config = dict(
    arch='transformer_decoder',
    model='autoregressive pixel model',
    dataset='telescope images of galaxies (Galaxy Zoo DECaLS)',
    train_examples=44167,
    image_size=20,
    horizontal_flip=True,
    levels_per_channel=8,
    vocab_size=513,
    width=384,
    layers=6,
    norm='layernorm',
    norm_position='pre',
    activation='geglu',
    mlp_ratio=3,
    head_dim=64,
    fused_qkv=True,
    bias='all',
    qk_norm=True,
    parallel_block=False,
    inner_norm=False,
    positions='learned',
    tie_embeddings=True,
    init='kaiming_normal',
    residual_init='zero_last',
    optimizer='muon',
    muon_scale='original',
    lr=0.024,
    momentum=0.95,
    nesterov=True,
    orthogonalizer='polar_express',
    adamw_lr_other_params=0.00074,
    grad_clip=1.0,
    steps=18000,
    batch_size=32,
    epochs=13.0,
    lr_schedule='wsd',
    decay_fraction=0.2,
    final_lr_fraction=0,
    warmup_steps=540,
    weight_decay=0.02,
    adamw_weight_decay_other_params=0.01,
)
Rows from block 2, named by matrix and row number. Rows with one number belong to one attention dimension. Each number is 500 + 50 x the weight over its row's rms, rounded and kept within 0 to 999. All counts start at 0. Numbers have three digits each. After the name is the row's rms in percent of the matrix's.
# q: attention query, key and value (stacked) (model.blocks.2.attn.qkv.weight, 1152x384, the q third), inputs 256-319
# k: attention query, key and value (stacked) (model.blocks.2.attn.qkv.weight, 1152x384, the k third), inputs 256-319
q.60 019:447474431489574559499444452512493539504540316534519483454496575556508548558533523533520580483612408538512510521498527576459509488509408544530512414576540560535448534499621572448491501555469524
q.61 011:488476535439512535585540500390592511520705439424424508486551491506425530535456490521575524497508409509594501502581508493516436526445463586538548494503526487579511437504474445556408556543501487
q.62 108:549473563456466437450574411499550523529552514432561442523504395477490499543433471489552520582486436464516484492492471522448489514402504560599537413456462501497478449512519470493507546380472484
q.63 066:565505495443454563513570585493526490498568530390452521580515560421446397478438537514504444469478516393579471547457567440489481496569553539542542513524493390554593509565522477525523469578595539
q.64 016:499564579464439509446440556477538473453444579479525541551495472463480532513527404473438512478432453478595483482456539535475477458527513539480406492499511453465536462465465542524477531431498370
q.65 037:592542538470546502539564646585565449501516524439517530495538521468523478573530514561574477502439487520555505443494423502449467449448594515501609507408504534451416543503520526434528538469507342
q.66 024:550482547451514445419516509507498545450487526485540518547377440538437412499549520522513478572443560486439550454524555488423505425477565460554479500471542544535458515526571555472577552516473560
q.67 028:561483533472451518465470541567557527449475562483519583554453499537458470497500425483516558566453493464473509391546509524446491457513541450578455570502477546475501499418567576510492581468482496
q.68 024:531479559488525465465534489546473549498541470524512513557436484525475420496507591550588479516459563522468548488548560481505459406434613470560521501430442514533417537516550542498603547530471549
q.69 090:529505542436431478479550508567398500453597485587582554522489479588567399435527439541512436560478551420529480465586450516532488565524568441461467480443511449494503553512492539527509569451504524
q.70 100:516556554567460464463444572456551554456458527437485440538444482458462466551490507475409571493447524546543464486357548485446486413498400561559485539509527513477535452480526515494578454493508450
q.71 035:554475506429531441460515498520493552517499515469552462518378447570477434520556550523536458524462540469454540454498541457493528455459605470556575541406524565539420534524538522488579511533474575
q.72 072:479478566556522490409535429501484603496470506441423476520446437420467476405465543482468489496509491547461470579510606542489480434535451590519481461584451523538429442508494516491503493520507478
q.73 030:510511550478566419504537609559561547598475471479531391494441503500513490546534489494457527484466535549554523396459531457522515497526531623530564608402559475443538478508532578497537523454487475
q.74 016:494536520559490441560536535599493485464521501488462470494484576551549470509507516501561522504454540559559526447541488514448456450516498494551430559465413493452597548469534567454570525460477479
q.75 025:461564505598450536498466553476498435441518521501470517483592543472548539476441456503471559467487496551582462510510489527452442488549413516489423471555453435479634476471517521526462518459531396
q.76 067:535524506508504452519388604455563468510473595493512453477490449512541556588499480487476570502453466484601434409460469474466472524508481514581573607501511497488641534499520520533495494503559389
q.77 152:581501510540576531520497507478417483548507448538500468405501529464466513505537475524442489490509459455543446419558486436420523543560481427461499535538441612514505449492441441506373387551512484
q.78 018:545461568442470498437446556465497459401467620505558568533464450494432467496501435509534489566455549503503480488561571580412432419501537488511421443494527521520492486541543543514513604423471474
q.79 028:582486472447511484477427592458493517530497513457597520495442386602524480507515506554483557489497506455507474466501480472608539459443588432507631557426554513478453514475493500554573499526539523
q.80 077:513493543471585460435536510524392595515488514487485528571375464470466477371486566521459520527453530492492424507541531508533522401553592556471489469441543519492457505499563570482538546548463542
q.81 140:494515393494462505548391507541535554529522474499480488578498499475467554496489512446522555475538487533416459494484402577589589587489422478562564458546545512507527495480379482481566532501560469
q.82 136:512446462552405578507448417480443482480472559489492511565495427491408445566491531547533636565515435475463500548418516528562528421463523528589505485477550502496490455497512450557489473421442538
q.83 111:468514418485518477510398497382411634551416498485493412490469485469449505548507446502419550414520471506546513495455619536512546477501561491542518510444475471512470525484517504572577433479507504
q.84 150:548480473478565493546596498490517454541543417482498593457522508542441505508529533494561435481505461514425492449601476458587486511531486576430492554508535560473546470440485579427409547531514540
q.85 021:573486525444480442455474494502457534502510540472567486567390427571459426505566535536525470503446528437483522469504563442527499403445593454574567495410495544536419532502518530535586530526499518
q.86 019:527513554475508437478494487555447516533536523472530483562417449549494420511528563534533470492444537467504522481489547443514476407480575499575521507393471527502450547485503578519597516543469505
q.87 016:542574531475480502535485492524463445415556578522520521544527532512469465533480567507582463492416540530541575502507476506421443384468539504567431499427405512508499529507514551413519550478475498
q.88 022:483565525526404507459399522454489470458462572472540509556481454507507472502505445489463532467460445460575475470501516493494489425521501476547464478506469471488566491462484589588525487509552398
q.89 069:412471536489567546487509389455539518554525523484505433602555513405417459464441577477504531493484534568480586585445508481447516503470507563492440501542526435465433452561460489491478511420467591
q.90 013:527582512526560490512516620536504497476528508482497491467537556530553553493475538580556566519462562569569518443566486467440461460492490509505474565435432429484574506462558496430510564428474495
q.91 167:560478449484428563497528502553432508420513502504531542479541573509540443516445465465434520480468485505455343560463461607414494366528532511449465423495517539524471491483553435528462433569503474
q.92 036:483494539472457481372486501439508504441449576453544536532400422531416454470536466506432465599455516490414486510492564475362477474532446457501417439550587511525550472503581513547550510496462525
q.93 141:485461538429504478466554435430466420512519417525599578473563487495549451506519431444552413482527533484462561590554547531399447554414454476401447410600442495515530516534469495493513538492460552
q.94 129:567491523524514487497559548557605421456543505485448491398481553455466524506553445520543495422417533487542516508464484469518383391421514444528552560459482516522430575534476352429489499493458427
q.95 012:530564562520442500427416552424452476426542549482532557597495507509496516474477495535485534486427497490588458457535483509456435404462522429575470456486450435497539510490521543528510566470514399
q.96 023:559467485423553454459500542498478526477512508456564472491404447589476449529533552542543469527485533462460526441504518459515524441448602432563607552426539540532430550524527490498595516521494573
q.97 158:420543482511497475505419460526481472588500436530486481528490542589512495528474463435532565423527560534465557493545540503501600595539532479483480497518520459500505558532420510557540496506486713
q.98 158:471487519491536466516574422471477491530412550523525494458477490406527515473561446518576434534501461480496573548505563532507504420499446441440536507496565466464432570489476485421479509476513575
q.99 023:457562532577486541511494541500515454445499520521448525518604549431517561493421464489480573488494491567591469514514483546421437510536420551465395492549446425448623468455514526488436552423491389
q.100 011:572550581480438455471459562583535527488500557475544515555461453514502441525481441496493544540420518541570508440476518527469496404502558524538476580442474498435542512454514595536557555463510410
q.101 038:481543513570515559545487517477492460453548520541423527515607577420531589497412502519512565472508520561593458518529474523490450494492465524496437499529419430497594493479500493475416550441509416
q.102 025:509478529537509582523457538466581513395500581522439562538571535434489553505421450467485578529487491515533495443542525530477496503547463540539409550535451504489558462455576529482425560399479460
q.103 026:512519471505525555445421643431542433438449581463551504453551498496518609535456458487440575500474486501552449488503469512429470521541452526510477515523556464488627453502543472477435536439509448
q.104 071:493523511576556480481421501394561559477457557479417464550450434467506534522479556491418579504543502556520432483443564435533508463536419587530510519510472457498587406456509534482492468510527478
q.105 053:579519574433587476496534545553461531449575571510504543531486460491567478453475601575563446567476556494525443444544471471533513442464601478526583531410505526525450527511514525409535550487510522
q.106 034:580493560507493506488475574560464511425558556514501516500535504481477492431449499475455561559417563508590464463528504568487457410532534531576483559492417531450539522490581598512470577423518478
q.107 057:521584498525525478614508523600482527524542501500452448500536602538554511551476558484576513443461519543568551430521483479529501428497570499554510607399402486500533564451496561468523526499480497
q.108 040:531479517452475522381423531395501504486466511476613561495425381569474497482562464545454502520505461453429501519498526489527508479472518464485536466493600510513392445499508468541547495503495517
q.109 030:496527490517547428481535590562486550514503469450532444486448545582550467506492519529528536509460548514511568398517487447471494467504538485531557572415497488490565536481543542482586517533477563
q.110 025:469536524568494544507467569473538458423479531515463527511577562424518587528435438500479593485497486547602449488513495544455455504527455539475439491545464420477624456477523499496427551429492383
q.111 015:543559580497501501517443523526486496518504525479515502523481427561532451479527528530539517436488497484577546466499538451617445396476586523499593536397414487468433506418461589548569538493518455
q.112 068:460494536562540478513582511551523487466536432491434507491450559505494522426479484509541525451512575587512559482577572511513485442496582517420417444443459458471506490493516511515511603507427535
q.113 155:468555443482548513456427471504493474488494455521494479396610592486460591563456469562429444419468495469487539535558428480389574522462496391567471503537475517571439540534479523439432491593493489
q.114 193:503464522497513525534560494441570505568467515471492450504519454599505518432463581472517496508582445489423487492466471429619496610442528600477458379525555534461517475506506552495526484513500484
q.115 102:487563488506466524592463525498572426443546543486535458460589601544577540559485519451578479470501513543494589469496454451380486508514422430507427523515458440514608528490460447451477508468471506
q.116 165:506524476504532428414464535575525471480432482558458521463536518488571492526505515517517380559520525470510415541504443493424560663543458417525516525576480458529597486558491424548500415561565467
q.117 012:518566582577466459473479548546451549517523521465464466590469534479549463489469490562506574465456523532606489458516555459458496402499547497527483507453433444490535541444515593587556501496527437
q.118 170:419498506439428519571544439500459408502501396466457562512454505501487508478526518471393506584521488478505549577476432452482472677524402403432438476513521459541460482444608453561508488526478547
q.119 037:501483517505481433465539514590517522544471440453503484506426489569510408506530468507520531499475519518489575422504541505509518473494551498538541576454493545447480544454517602546613536533473537
q.120 021:524487536478507451456542501540502544445523524470497503523399482554456413491532547506547463551443563535420540448524546478377494437492525470554474516470493540540479534522590516447581531502451555
q.121 029:526503513470467504392387569414531527471417563468588543533397393531453515551552438509408539489476455458487444478479554480524528465478562451499529500493573503500488459465505514580523514514516444
q.122 161:407405444469443531515529504536558559636518554517528422566552465440553498487496534485539533559507501479498446526367556597528486446534514514553534474496557534441443483611510523480596423496487465
q.123 143:466480474510447481536638425520597536486496453532448559483469488542526478406589489457477361475544524499484602478547498443640520646536506560406504483518454487484379475482448486533457544414540452
q.124 024:468558514563511495522481592500501446479472527483466471488574574436571605542478462505473559443472488555643460495488505474472452488541468562470472509500452429491678458461489545516461515431487375
q.125 017:534499494422542556378440600424548478423422557471577578508468400520472498538509445526456527518488458470511511469482530500491519459443552509500517529489577491472476443456496503505514560496493445
q.126 102:605494506480528518530414547452495506475502626525476506522539449436489552556495506497499555512445447461599409510490443514467453466484511486601555551486441483512534545490515521464450503507522369
q.127 077:474468507589469607487535432476503499374550417525485572461531489495486505400451529536546480486570553551491545582573568524587468473430530477434416414537407449535377431478492404499450589464484517
q.128 130:512499482460474471440434449416545472509510655573472518502462482535475382440507558487488480469427534571482559472548474493561540560503486585500530529535547454474683580504436508500490499481530476
q.129 132:560532464534551376600437521585596502434519534510469445451520549600591485520459485544517595431450466476471436475519471505441496442547477520466469464486470596452466502444433500481451443451466548
q.130 124:468448509460493468484491410425513555438452572482568489502408540509458444442458507481507490524570514459465502543466552498564579516470455588543574554520583441562543534542450471431532440590479465
q.131 095:557512613543538557472475492418559463535496463484453578418499400436441598495469535555544342483512476563532454555425490559535485542477403502502557531540481506519490419566423532473631485546533506
q.132 124:475570512578547489518482565563473480442584477491553449506558503473455445562463499558537495503438509607528393483568503486405486431464523515545447530485448496478557505412546540529531558527434482
q.133 108:489477465453569563467603581448425539648519440482489612433486515422495590437549471565511476449524458474440429481476427536586466522438486519434470453517570537449519379488450448471463481486512549
q.134 108:537462536456321553482560541556429505507462639511486472548555511505542472564518510405371646605489526448516483471512557490401483481583555406437526482624436470483471553483489459533436523490577490
q.135 136:476527497609523470412427474404493497531587529524472524521483442459508485513531600566475387498449543532519478483464503535422456488462453551483440494513450454420435550495507605397627555444471504
q.136 116:489546558495565529550481525529486426477440404561500539416452521463474567467499401512612466460514533488444552527522500503581491460489578498527560533457464552497521403496545487625565447511516544
q.137 098:575550476458396580399524491433413494530497556449508616479481505468536474470455494475453554540518515458409466496566517499526604513528483450535532496522496451508556491551374486450467463490573555
q.138 083:556472464508496524450482509441509530524517561447441420552556570524546422537474530601490491524414475527492478404473528535494586414510430519612490503547515506522469578477406583493527511606470441
q.139 106:489513472462525482447508505512509497506524450423483428522490452580555472564554414541531488460488487481516536441524551510513596474487450485459469459481581405510456578507401522448477549489459494
q.140 145:470479610524529521530609540470502548497470561441526522501501483524508526464578566492549453459591467515651561495597504438589444503489581538556537480420371576450545531411522474468491524456460530
q.141 110:578508526467574508560631516508491562546485499502586463600449459498505496501513471543436476595517476537535458441506530487524447510462455507525503542513402540493476520443564575515464520588454459
q.142 096:413473490459438502529470487408542523453503576453424569569437517502500531496559503488475407566554464462561624499406507568442453491518464473519514539527544480520387499526511467491575432523547445
q.143 129:608422486557620427514585426537513523547520474539462451488548486524532501473457499530474592425463442466481463477536438454443514549517500482445441418457457522540476531490514469481433520441494541
q.144 120:496451477415525556416582568522423555586507425527528515540435481436444492525513521537449475647450492545448466531477511508539606531462487485577534508482569463541564466553539592552438529542430395
q.145 104:520522432481450467511471458608607449429498531536446464413538586466491566461430512437532568550526579454450460540471431537502504522496561518478460499531645548537559478510477496432513514456543517
q.146 102:527531481481442495542464548494511480502453519506533499494491470527446480492490432502523479465461456502548478474455451526443485444413538459557571486550661510550503579555493574446486493461552498
q.147 128:598552425548496484535462548548463500423461481525535396451503538474545517550451495597514576553481542520526435421550521475486520416517570409506576498514499605536429442517463551423357441500453460
q.148 118:510493476581485521542533503602558494551539435496530444609542526506511495507495583497467523582486452532497474599569448525527507541447366598526469482388483380446510498439626560577522502475437496
q.149 107:496484480474447484482581485493430593540442495409496422519500543516541533515516446554516546578562567359411557461413550498520524474479475466494477463453497536530416497511519464479523471494497541
q.150 071:477494494475550436569462514514522475437449525543492591466469397514477586537529404434485500475529508553501469483412542548391477493501513492352477524506509393465479438569494521574609429493556467
q.151 085:442433461527428473486492397458503594463465576495551489578434518528469460427479614495408493544580568435479577576376483535447455525511481524469510479457414506504433525521614473403583474508555537
q.152 117:419445449472514564485582571454502597507447554469544388547493630458518504476492508504532539544613535401474582569519461549495629421512589458611571411418544586540417569488530419445507462531484477
q.153 124:449507499491331530478502465472456529467483508428507529540508507535473436482517550485458502525500545433509582598524520475499526553509433495553594528483413460469568535458565421480536535473541519
q.154 111:463533425430500499541521553514393455464513414493461600452546431427554536576547343433453492473468428519519462415548556486437511477520522403530573533568512445489410467532494496594451500477601484
k.60 028:566431454540504524448573470495593489508438464445584490535493473438512517522515466444543406558535479481444565368463566514458503519499482522600529490501505559447518500515471433522481510464550527
k.61 013:526442497484548552463592503520449469560510462491512499404494490477492537492498472442582481488550491545458487436498531509536548538525467484504587536397538632483465527542515487428515486505532536
k.62 108:551538478490524463574501457506501432504557425498509505415480522461468570482426473512624448404575485597478473497591557550504487515516541502551484470545479603536422563484574448565441403552461467
k.63 068:500435565589571405539551509511533563571393458504496457482506496530590520516533557452481545573593527565578534528606480496571574610402595493478506507522559529549531484531543546509484609526462485
k.64 028:507581496486465445570487557427575562474524487469481509457505480524430516508510434550579532430489516496510573521547472413506570406468523472488633498523546500572422550494566406583580497493516540
k.65 054:578514441560448586401519466470505456469511471458430522454581496547405552504556552539502484486460486534524511476554492389527501438540491533411509576378466564411371523536572480521487482503548484
k.66 033:431509473423362568500492448394429547504485557468479561530578552595546497501493503563439518512516556557577480534568510436518542575480494481453441419506550468436555557533475530556554498478536492
k.67 044:462480522485457542542506536511498530448558517464529517522550552559506468554411478567468514452518592545536517505567491411543578445410477565521479437544609543475572567528476389636486609570519493
k.68 033:491522446476487539482468398440443435465533541470431575496498498585572518446503514526458570460524536479472516482529364475539466551516474432462388446449476420439505505511499530385456420453539500
k.69 099:470492489470401543497488504560534460429476602504569530536494575481497564440501475486569576448577505453542472524530399461586490452516590473486495466508511462511543469493511479451554430454502470
k.70 111:458517522489480515498517455487445527495424452464472514483496465505495480530443455443306502520450481515471442490461537467395551597434382543464452428529516511498501517505410524630521509444489548
k.71 054:458524452438418533482487467448380485501531587481476560486542554590551505486541497557441533520511543487559481557539466479570507626538498473462393518457508425452559533514483545453456471468530445
k.72 078:520502586464503446528483415411493496585445428566464493383529472521528508471566517484481499544457469490424544464465504600442513467463450468482527484472401488470524469524595447539552475417387539
k.73 040:522437522578399622378552442463465486503492443496508533449476509547416541548560521485441476542509511535493550528474523469515565575487511535442499558455422582405519420522498559564528528517524497
k.74 032:508443548498471590470504395478542467422498436566502548508432474485503495430530567461451512544583472560445460470485498522444524592440447533444460479485519541408535452575498433557432592475523454
k.75 038:552432619555548516545464513538614479439489358575521453531378444439443524495463518435559522468520471499424531428443512510429484481456486545497525453506466532539454444466471433539489542495470507
k.76 071:595447532495580588515414583489527593383544390525509479549399504480408550586489463491411509460479436466497503550447494444485483505494487550455501569540521505513489528452463426587468501529538418
k.77 173:562506453492545527490545515492443465530406515497469432508475417461477505469518527510511525654562491492494489480456517493571465477574588428538523510467498614500456449536549455497469472539463506
k.78 027:431456517432371534540534533423509573481514500464458492558541512584457535504482465557460499456459547528546505507576476409506514485501535536503495384515554478455510595508455490590512519486525531
k.79 043:518502520503539476487484609579467473436511592475514384520528484526456503535467448470529521447383507435554592528489447447561513567550582537563498566450451445501519498470493523424420449499558459
k.80 085:532496520517496470549432404402466391462430543482533508540520568506528434508488534530557552564504577525463597470497417604516534545465581486520440411483533446450585509557570413428471586526505545
k.81 160:570463438489477447541523522497485514423571569503484454506500501435505432520480518529576523562506472483507496510493491552616546288506527630627506525513513490495530544400451479413533549486515523
k.82 144:470536516505497526483540505543437375556457523499506524454523513545517477581516461454513553496471511487506615408576502514504507571491443433455547535523489526565587461436466577555403505479429509
k.83 135:480540496572602476468583454419511436491506416535487470508475440466537597504537458513521549424481486474506576563456409472462529495515473502501509479434499416497492499473484528446456425410437565
k.84 144:559405487528513533572583617502438538533491408440533568505506533571462443542425551465575538574555480492492490496580518480502464523582512507449576502565456520567468475518549521510414454502510531
k.85 047:476598456463501498506423513438428457444522576474467533507495520577559529463552455567494556408511574410522553539555385417566489554573472482487472499431518372537448529451504544408427448446554461
k.86 041:485588455467515535509415468449449435418539519503478560492463498539536534423557493542516556421534565441449532524555386419535501555560423436458482527443492382540432464514515480402451451414522481
k.87 025:473532451481515475605382451366578459413535461520491588537427534538510476403493491539524523515553603552451407445531446450495454555479427430466444473491575406531474536455446440500506534469544449
k.88 041:518549561495556474594410565453552474394512455530475493521427480495486497496488468493596568393481520435451575507515454421529506469531476482453563490487515416571407516467524389461478484467518476
k.89 084:427652508499463468515478475444496547535468555467471481453476516554543498452537510581429410549530532504424474524515522489484530643506406459626466480585515434536536488507477579502542515494518528
k.90 020:534399531563523525499498425501544455453488452543539480548484506474459533469466546472433461564540479579466493450422510553414494609439497567544401493473415552422587441504453488525493552494513480
k.91 176:402538487508376519415481505589471495567417412478552587484528529560439476492506404547386531467501484497476506502546480540460459439477508453443435477504473537555478497474574480548441476458405535
k.92 050:447484558434387512543506524454485600509438483493501510541546522561518482524488514541476523490457523575559478529528551490507524539451525527516488369583528511472570571517431508581549522489471505
k.93 143:509508511423459460529433538513524567539529482532578501445555437571548481480460490521578508490554465420465439593518523434429461582536509520485495462528438459548480503517572448542583371415433508
k.94 136:540488468534533563422506497505455496572465435497442558533497525510489519486504534487437447373460494485503457440522533456440445567590482464317572533495521530489448558484443599504390498543555549
k.95 022:579612581523591476564395516461540459445507418504448500541454495526524539467477477511546562388528573447448599421531407457501472457516502497481509413470499397540451522413510448425427473464498495
k.96 041:480480514491466533456483490513415463479499584503479485500542540574545496475530477522446522526463555503563555521508486528570486641530550521489392502443479466422584507507477585433394472491539443
k.97 162:419469503516497502499539561514548499520529653426534406531488577572497506520459529453578467484563542542572404578511513460534608543484548519535440435560628457494617534593482490536466538585508495
k.98 165:550536530499613447539566482474524423490486424526491478475519490459554567554528491453531386484493471498602532527627467448437508668512434433472554518506483499518502493507527485501426529563529500
k.99 041:547465572538532520540520499516624527491476387511518487519445453448418498512466515479514476498529453548447495458470537496414532397428477512517559450567497586518478467520497389611593554509455556
k.100 016:501508522479421534508524519508559497377516519478467510457483479554445495513497414540520518457494526506473559505541409378512567487433478508457553493479516536525454540564526321577519489482516501
k.101 053:560486526568619474554496488542611483500510388526522444530456484425470540482459488481522461489553483500378504439458508561431479425453492488523487463518476540526487449467519431522539516473492519
k.102 043:469469536520499498524524509504558567523558441497573508516502516510492511545411475498444469515487531561495453525494560492478558423381453532557461478586586592500602497495455382684527590549460520
k.103 040:537398580521513496539493561515573549545512417515529433548478500521405494576475476489482457522471506550533531466443574524450516540414570569557507456578526591493582494444433489627529548578516511
k.104 082:537539536494561497566487490473437576500439456536508462517449454423499468496463435482396454536439464529431483551397550582393543544454405561576435480565472496501593469516463541593521576462527530
k.105 071:555474435467436472563469456497486481475537638457548472496593589473453501468518445490504453582452543524466488465499458571519472499486542454505380550477490513422578500563553427467557525480553443
k.106 040:473516514541473527462484490409571436398521477521505517568401545543500544501476468461393556455539616484462488469494403480407470531461463543516457436490597482489460491427496395560458495518483504
k.107 064:515518467542591481548466422428581415391597511505478553480472557480506484462471470504485510543606536481445463525507448525512475465454438414464405541435482491525495503509520345455476515522538472
k.108 053:455503534386467439557502587580423546531456558469514452501589446547469510569408471498542510454370505457598566503522479459546549542515569557570503493533469479557553546461417568462500435508505498
k.109 042:490435530546459607446485428474458485424478530524495519559464498537508510485546541529443496563553490579482531486456530518461514649479529533434435451488468501398537452548464535496451532500540477
k.110 035:538439596539523496534520497521625524510504404515490455523439451446407500522478496475538456516534461553463542457457559516419519408424515538487566451556489589475517486493493442613564565507489534
k.111 029:477575474497536465529443526448490449404530518474466509480467470510475544457515459512564550420456513403468550555509379437532488506579462438483512571425459390564431480483528424420511436450543497
k.112 082:452441512598443531403501378423482473498480526523414538512442497534533473395560521527582517553564536594447565500500517520489509552531551490403502426437437504399495439566538563421504561448574599
k.113 149:501529465487485462490484497536568561531508443443488490433496488471553494484532586485578489426474404510484510478477548543537507516453519508592472542512549599464453564486468564434524526474516497
k.114 199:491496561533553465471516504461539550508461561508552493510505513483493470507502513508606457440478519487510526474547610516488482393503521540492535619459492514497495512525508527398510516511495451
k.115 105:454513475506523467597470543517588602456553499504493518493446542500504514463478495584413447564598516573462413540491588532468437557455456470504439480595537535554564526464411517545557576537538499
k.116 158:529457474479539483491435508520536514596572658511521524506513461435469498584509537480515506570414461537599484441434468579474409300459564545530531489458514563463482457520485570435622451560486439
k.117 020:562582528561556554529463491502528465382515449533499543503482498484524545481530469513555569408518486435398630541505402453504526456491464450396493475409419445511452458529589377476527491429444474
k.118 170:448468434488439538582573444563525483500516546516458434541549450412552512487499539466484547565541500478477456532400553582521539510490498587544514402461569462461424515551579504475561495526470478
k.119 055:453450536473439602394549467490445486476514557504454545446469477581532474472523516463538542479469478551543550528526481424555567539465515514390500535431443547423482470578547461529436490478525470
k.120 034:455452480432416537512507410450462528503488516513489584507514524545561445460485550523421521571542536598539442492522511499509505624434478503463387443535525536449573518548440527561505514486505484
k.121 041:528481533437537438557467602528465563486499548452476410502551488522462462567409422536579549440389504442617577557520500423557547472488558545526560453548503469564533605471473450493536467516530507
k.122 183:475538470478461507458428527556462440475577458523500571531543537421468470592524486494407474531455505501510482515465487545466513420581481339539527598477482446531465524525541459488564539573483500
k.123 149:539551516548503516356552526584522569524434466544520540516438444479510508380585546510453430451535471475490422522496449541598504435580517578543558506417411502469407373480502598411546522498546463
k.124 032:584420544586564500523469496449621484462492379553495458521395483458404517478560503482567478479563467496411599456440510537418483493444515517451572469452451535476464436458527453528525558470535496
k.125 031:515451497487511435544503565493513553554514640449491425494558480556446457536422437484584463499389509511603558506490573481522568497475601517528532507532492526511534550492491496523528473533574509
k.126 114:604527482474615500568436542494529507442582423521499452503529549461432569550415467503458518397456479424475483535508475465448472374466425501552443527587533496542473582429496347563452448539467467
k.127 091:416477565508505414455515426539507467565455579559461463449443411501565458363547502499545487513502537490442537444438504543419457535528490511539474482501448442495528400476470621444554454423522575
k.128 137:443534614504462549578530472468512481567561635482509474467469516459517547446520417585515469536541487456516455463410476420478497472450456589510429472479427399565599410483483460541511418514513639
k.129 141:462451428453487466451463515568506541541501478531529456527536514482500511455484461445488469485492557539489486519558388528488542438490548405526498442494537607551504544551426563486444470442479448
k.130 123:503454579495437511545483494366524480477514496486469450461548492498437449469481484473495547516490494484518430588560494455546522587459445565597442470475430402515593450461434506545537453496485526
k.131 093:515483481491474477492486381476468483501414494470482487489491596527448366477413607516508542505535578418582484595569481504528459508538522500631473510509457532545487515498471509477538459527523459
k.132 116:598541420488611474429447506546479483469496495520572514491485485425493574502589466447548486440444561553590601523514446476437385546525578387583500532446540520547560475489449426504540533458495406
k.133 110:619468509451503556441504437550472494622575416400486547516543536629526500474407502428572465496518479484549506523563499442557557457588570563458451491480530564522525477525505519554560547522475447
k.134 106:536530524501500567487543514460439468494477442489467534392574570574565566581538500582499496458485423475519504404552510475583537478480473524462455556507585490485579528492486471534402473516419478
k.135 136:549499486446650525511446432450564530480563515459532521576498517473485510503491529553477411521524535430580579466519503526396454617404520401523573527514542455554488578604458527565511517528496502
k.136 113:431466487523430556528578416544481545434477535515409499511450522500461467544438550511486621434477528558483520507425453434459507528543513513454466563478415536531458548411520454451510520513511445
k.137 098:526553532443459493472532407447432508534545478500544458512455541605497415444469479523449464450550455482477482515502470447534529556443472588427408534513502518470601535484417539534405430540602580
k.138 099:451554454413495522482476432511522490550566511481466506541489483462471544509572559513555570449524472465593549479477348408411535620465533394520464420531650483490552490560408478534514490473485522
k.139 105:479536482510599501515553510578581484501573427507519501516503466419421539526607496487480498615544506516573435470426504554417447525463497413512538515479540535512444450564488497456583571472461554
k.140 133:463495526436462463420579520458382577518522647528516484502464505519564452442497436535499423561500535493505544566495468482555451475491519473450501554441507432511596466527491468402518550546512498
k.141 107:422582536469508485523529555541469531500494427501526556560433407501573502598499494432542534473490376521597512571504508488491483472475530536552553496518486393458436425408509509460558578534455460
k.142 087:441460465531424450577498461407535547499480503505429529538543542507509495446362592546482557451544474497447426472520420516492563586448440480476556431539480508516479573568536479483499527548484603
k.143 131:563498491406588492495491500581463546550512503518530512461496432477399532543597418438513451582474471498481423536479570548493465417490543501493429532521516512375520444567522482511550501484515487
k.144 112:471524580602503540576550555454523414453462374473427567479455464474445525557489596483534558503512487502511560415484568483478435511555516609504484565526477452483446465472520476559529541448501505
k.145 098:563508510510526430540491503510521619421398530526547488497507508515491462483517444476462468470444448538449485513425529488465551534483475499504565401583541581544525556540444545630470443477529392
k.146 104:488486463561468421455489473425519463571482475468476436514483573460487515466521544568573508563515593538480533453544519528699552443501520538487452447492576575484360467454571482464442529505481652
k.147 135:468496484506439507457496562469393499464416540507530496499512497578463502475500531542414493472463546514454528451579445539567526419483636534502553415503539683512527475491485577461422502471485490
k.148 110:502460482401582521610514491514545477438583415528492540561526413384467515550507499445561487534457433546479488489457553479350473525499450487439456540522520416521525445569537464550517503436496540
k.149 103:518509436476500483416438469539514436471531393474479489524484467569560424524530587375493568522515447503539427520486492519455584552516478460406540522551573515449491504517453547426516507463460490
k.150 086:550486484624421489553521495469555468519395402422478481534476573504540443448481512493489549547536501490516454480459586533486439485544406472430511466533378487539438501374544499408535604478536566
k.151 078:476484560536443468610458486350547441490503508510493527561472437411550491498463513549476429528487459511346552449441585578428512540405406549428459521557469423464465505538501557518484493441587642
k.152 096:453507486519488453565570437397583524458502527537461504470461450461503542417513478484524542431439479507415545437430419455519499588465513567549398510491539467496523510485437490500496486473515528
k.153 104:516558521500553506452488377443470482470497575545530439509479502513515486492455479505537475392482550468452549516500481370416392538548434496422458640467571362521504548525493482424444433540577517
k.154 104:496511445533465527401504490542439553573492441562481514492566526581482522547535510495513560451518504518502546541566497437528543566558468495362532495491573648475479540413545395503486532608456583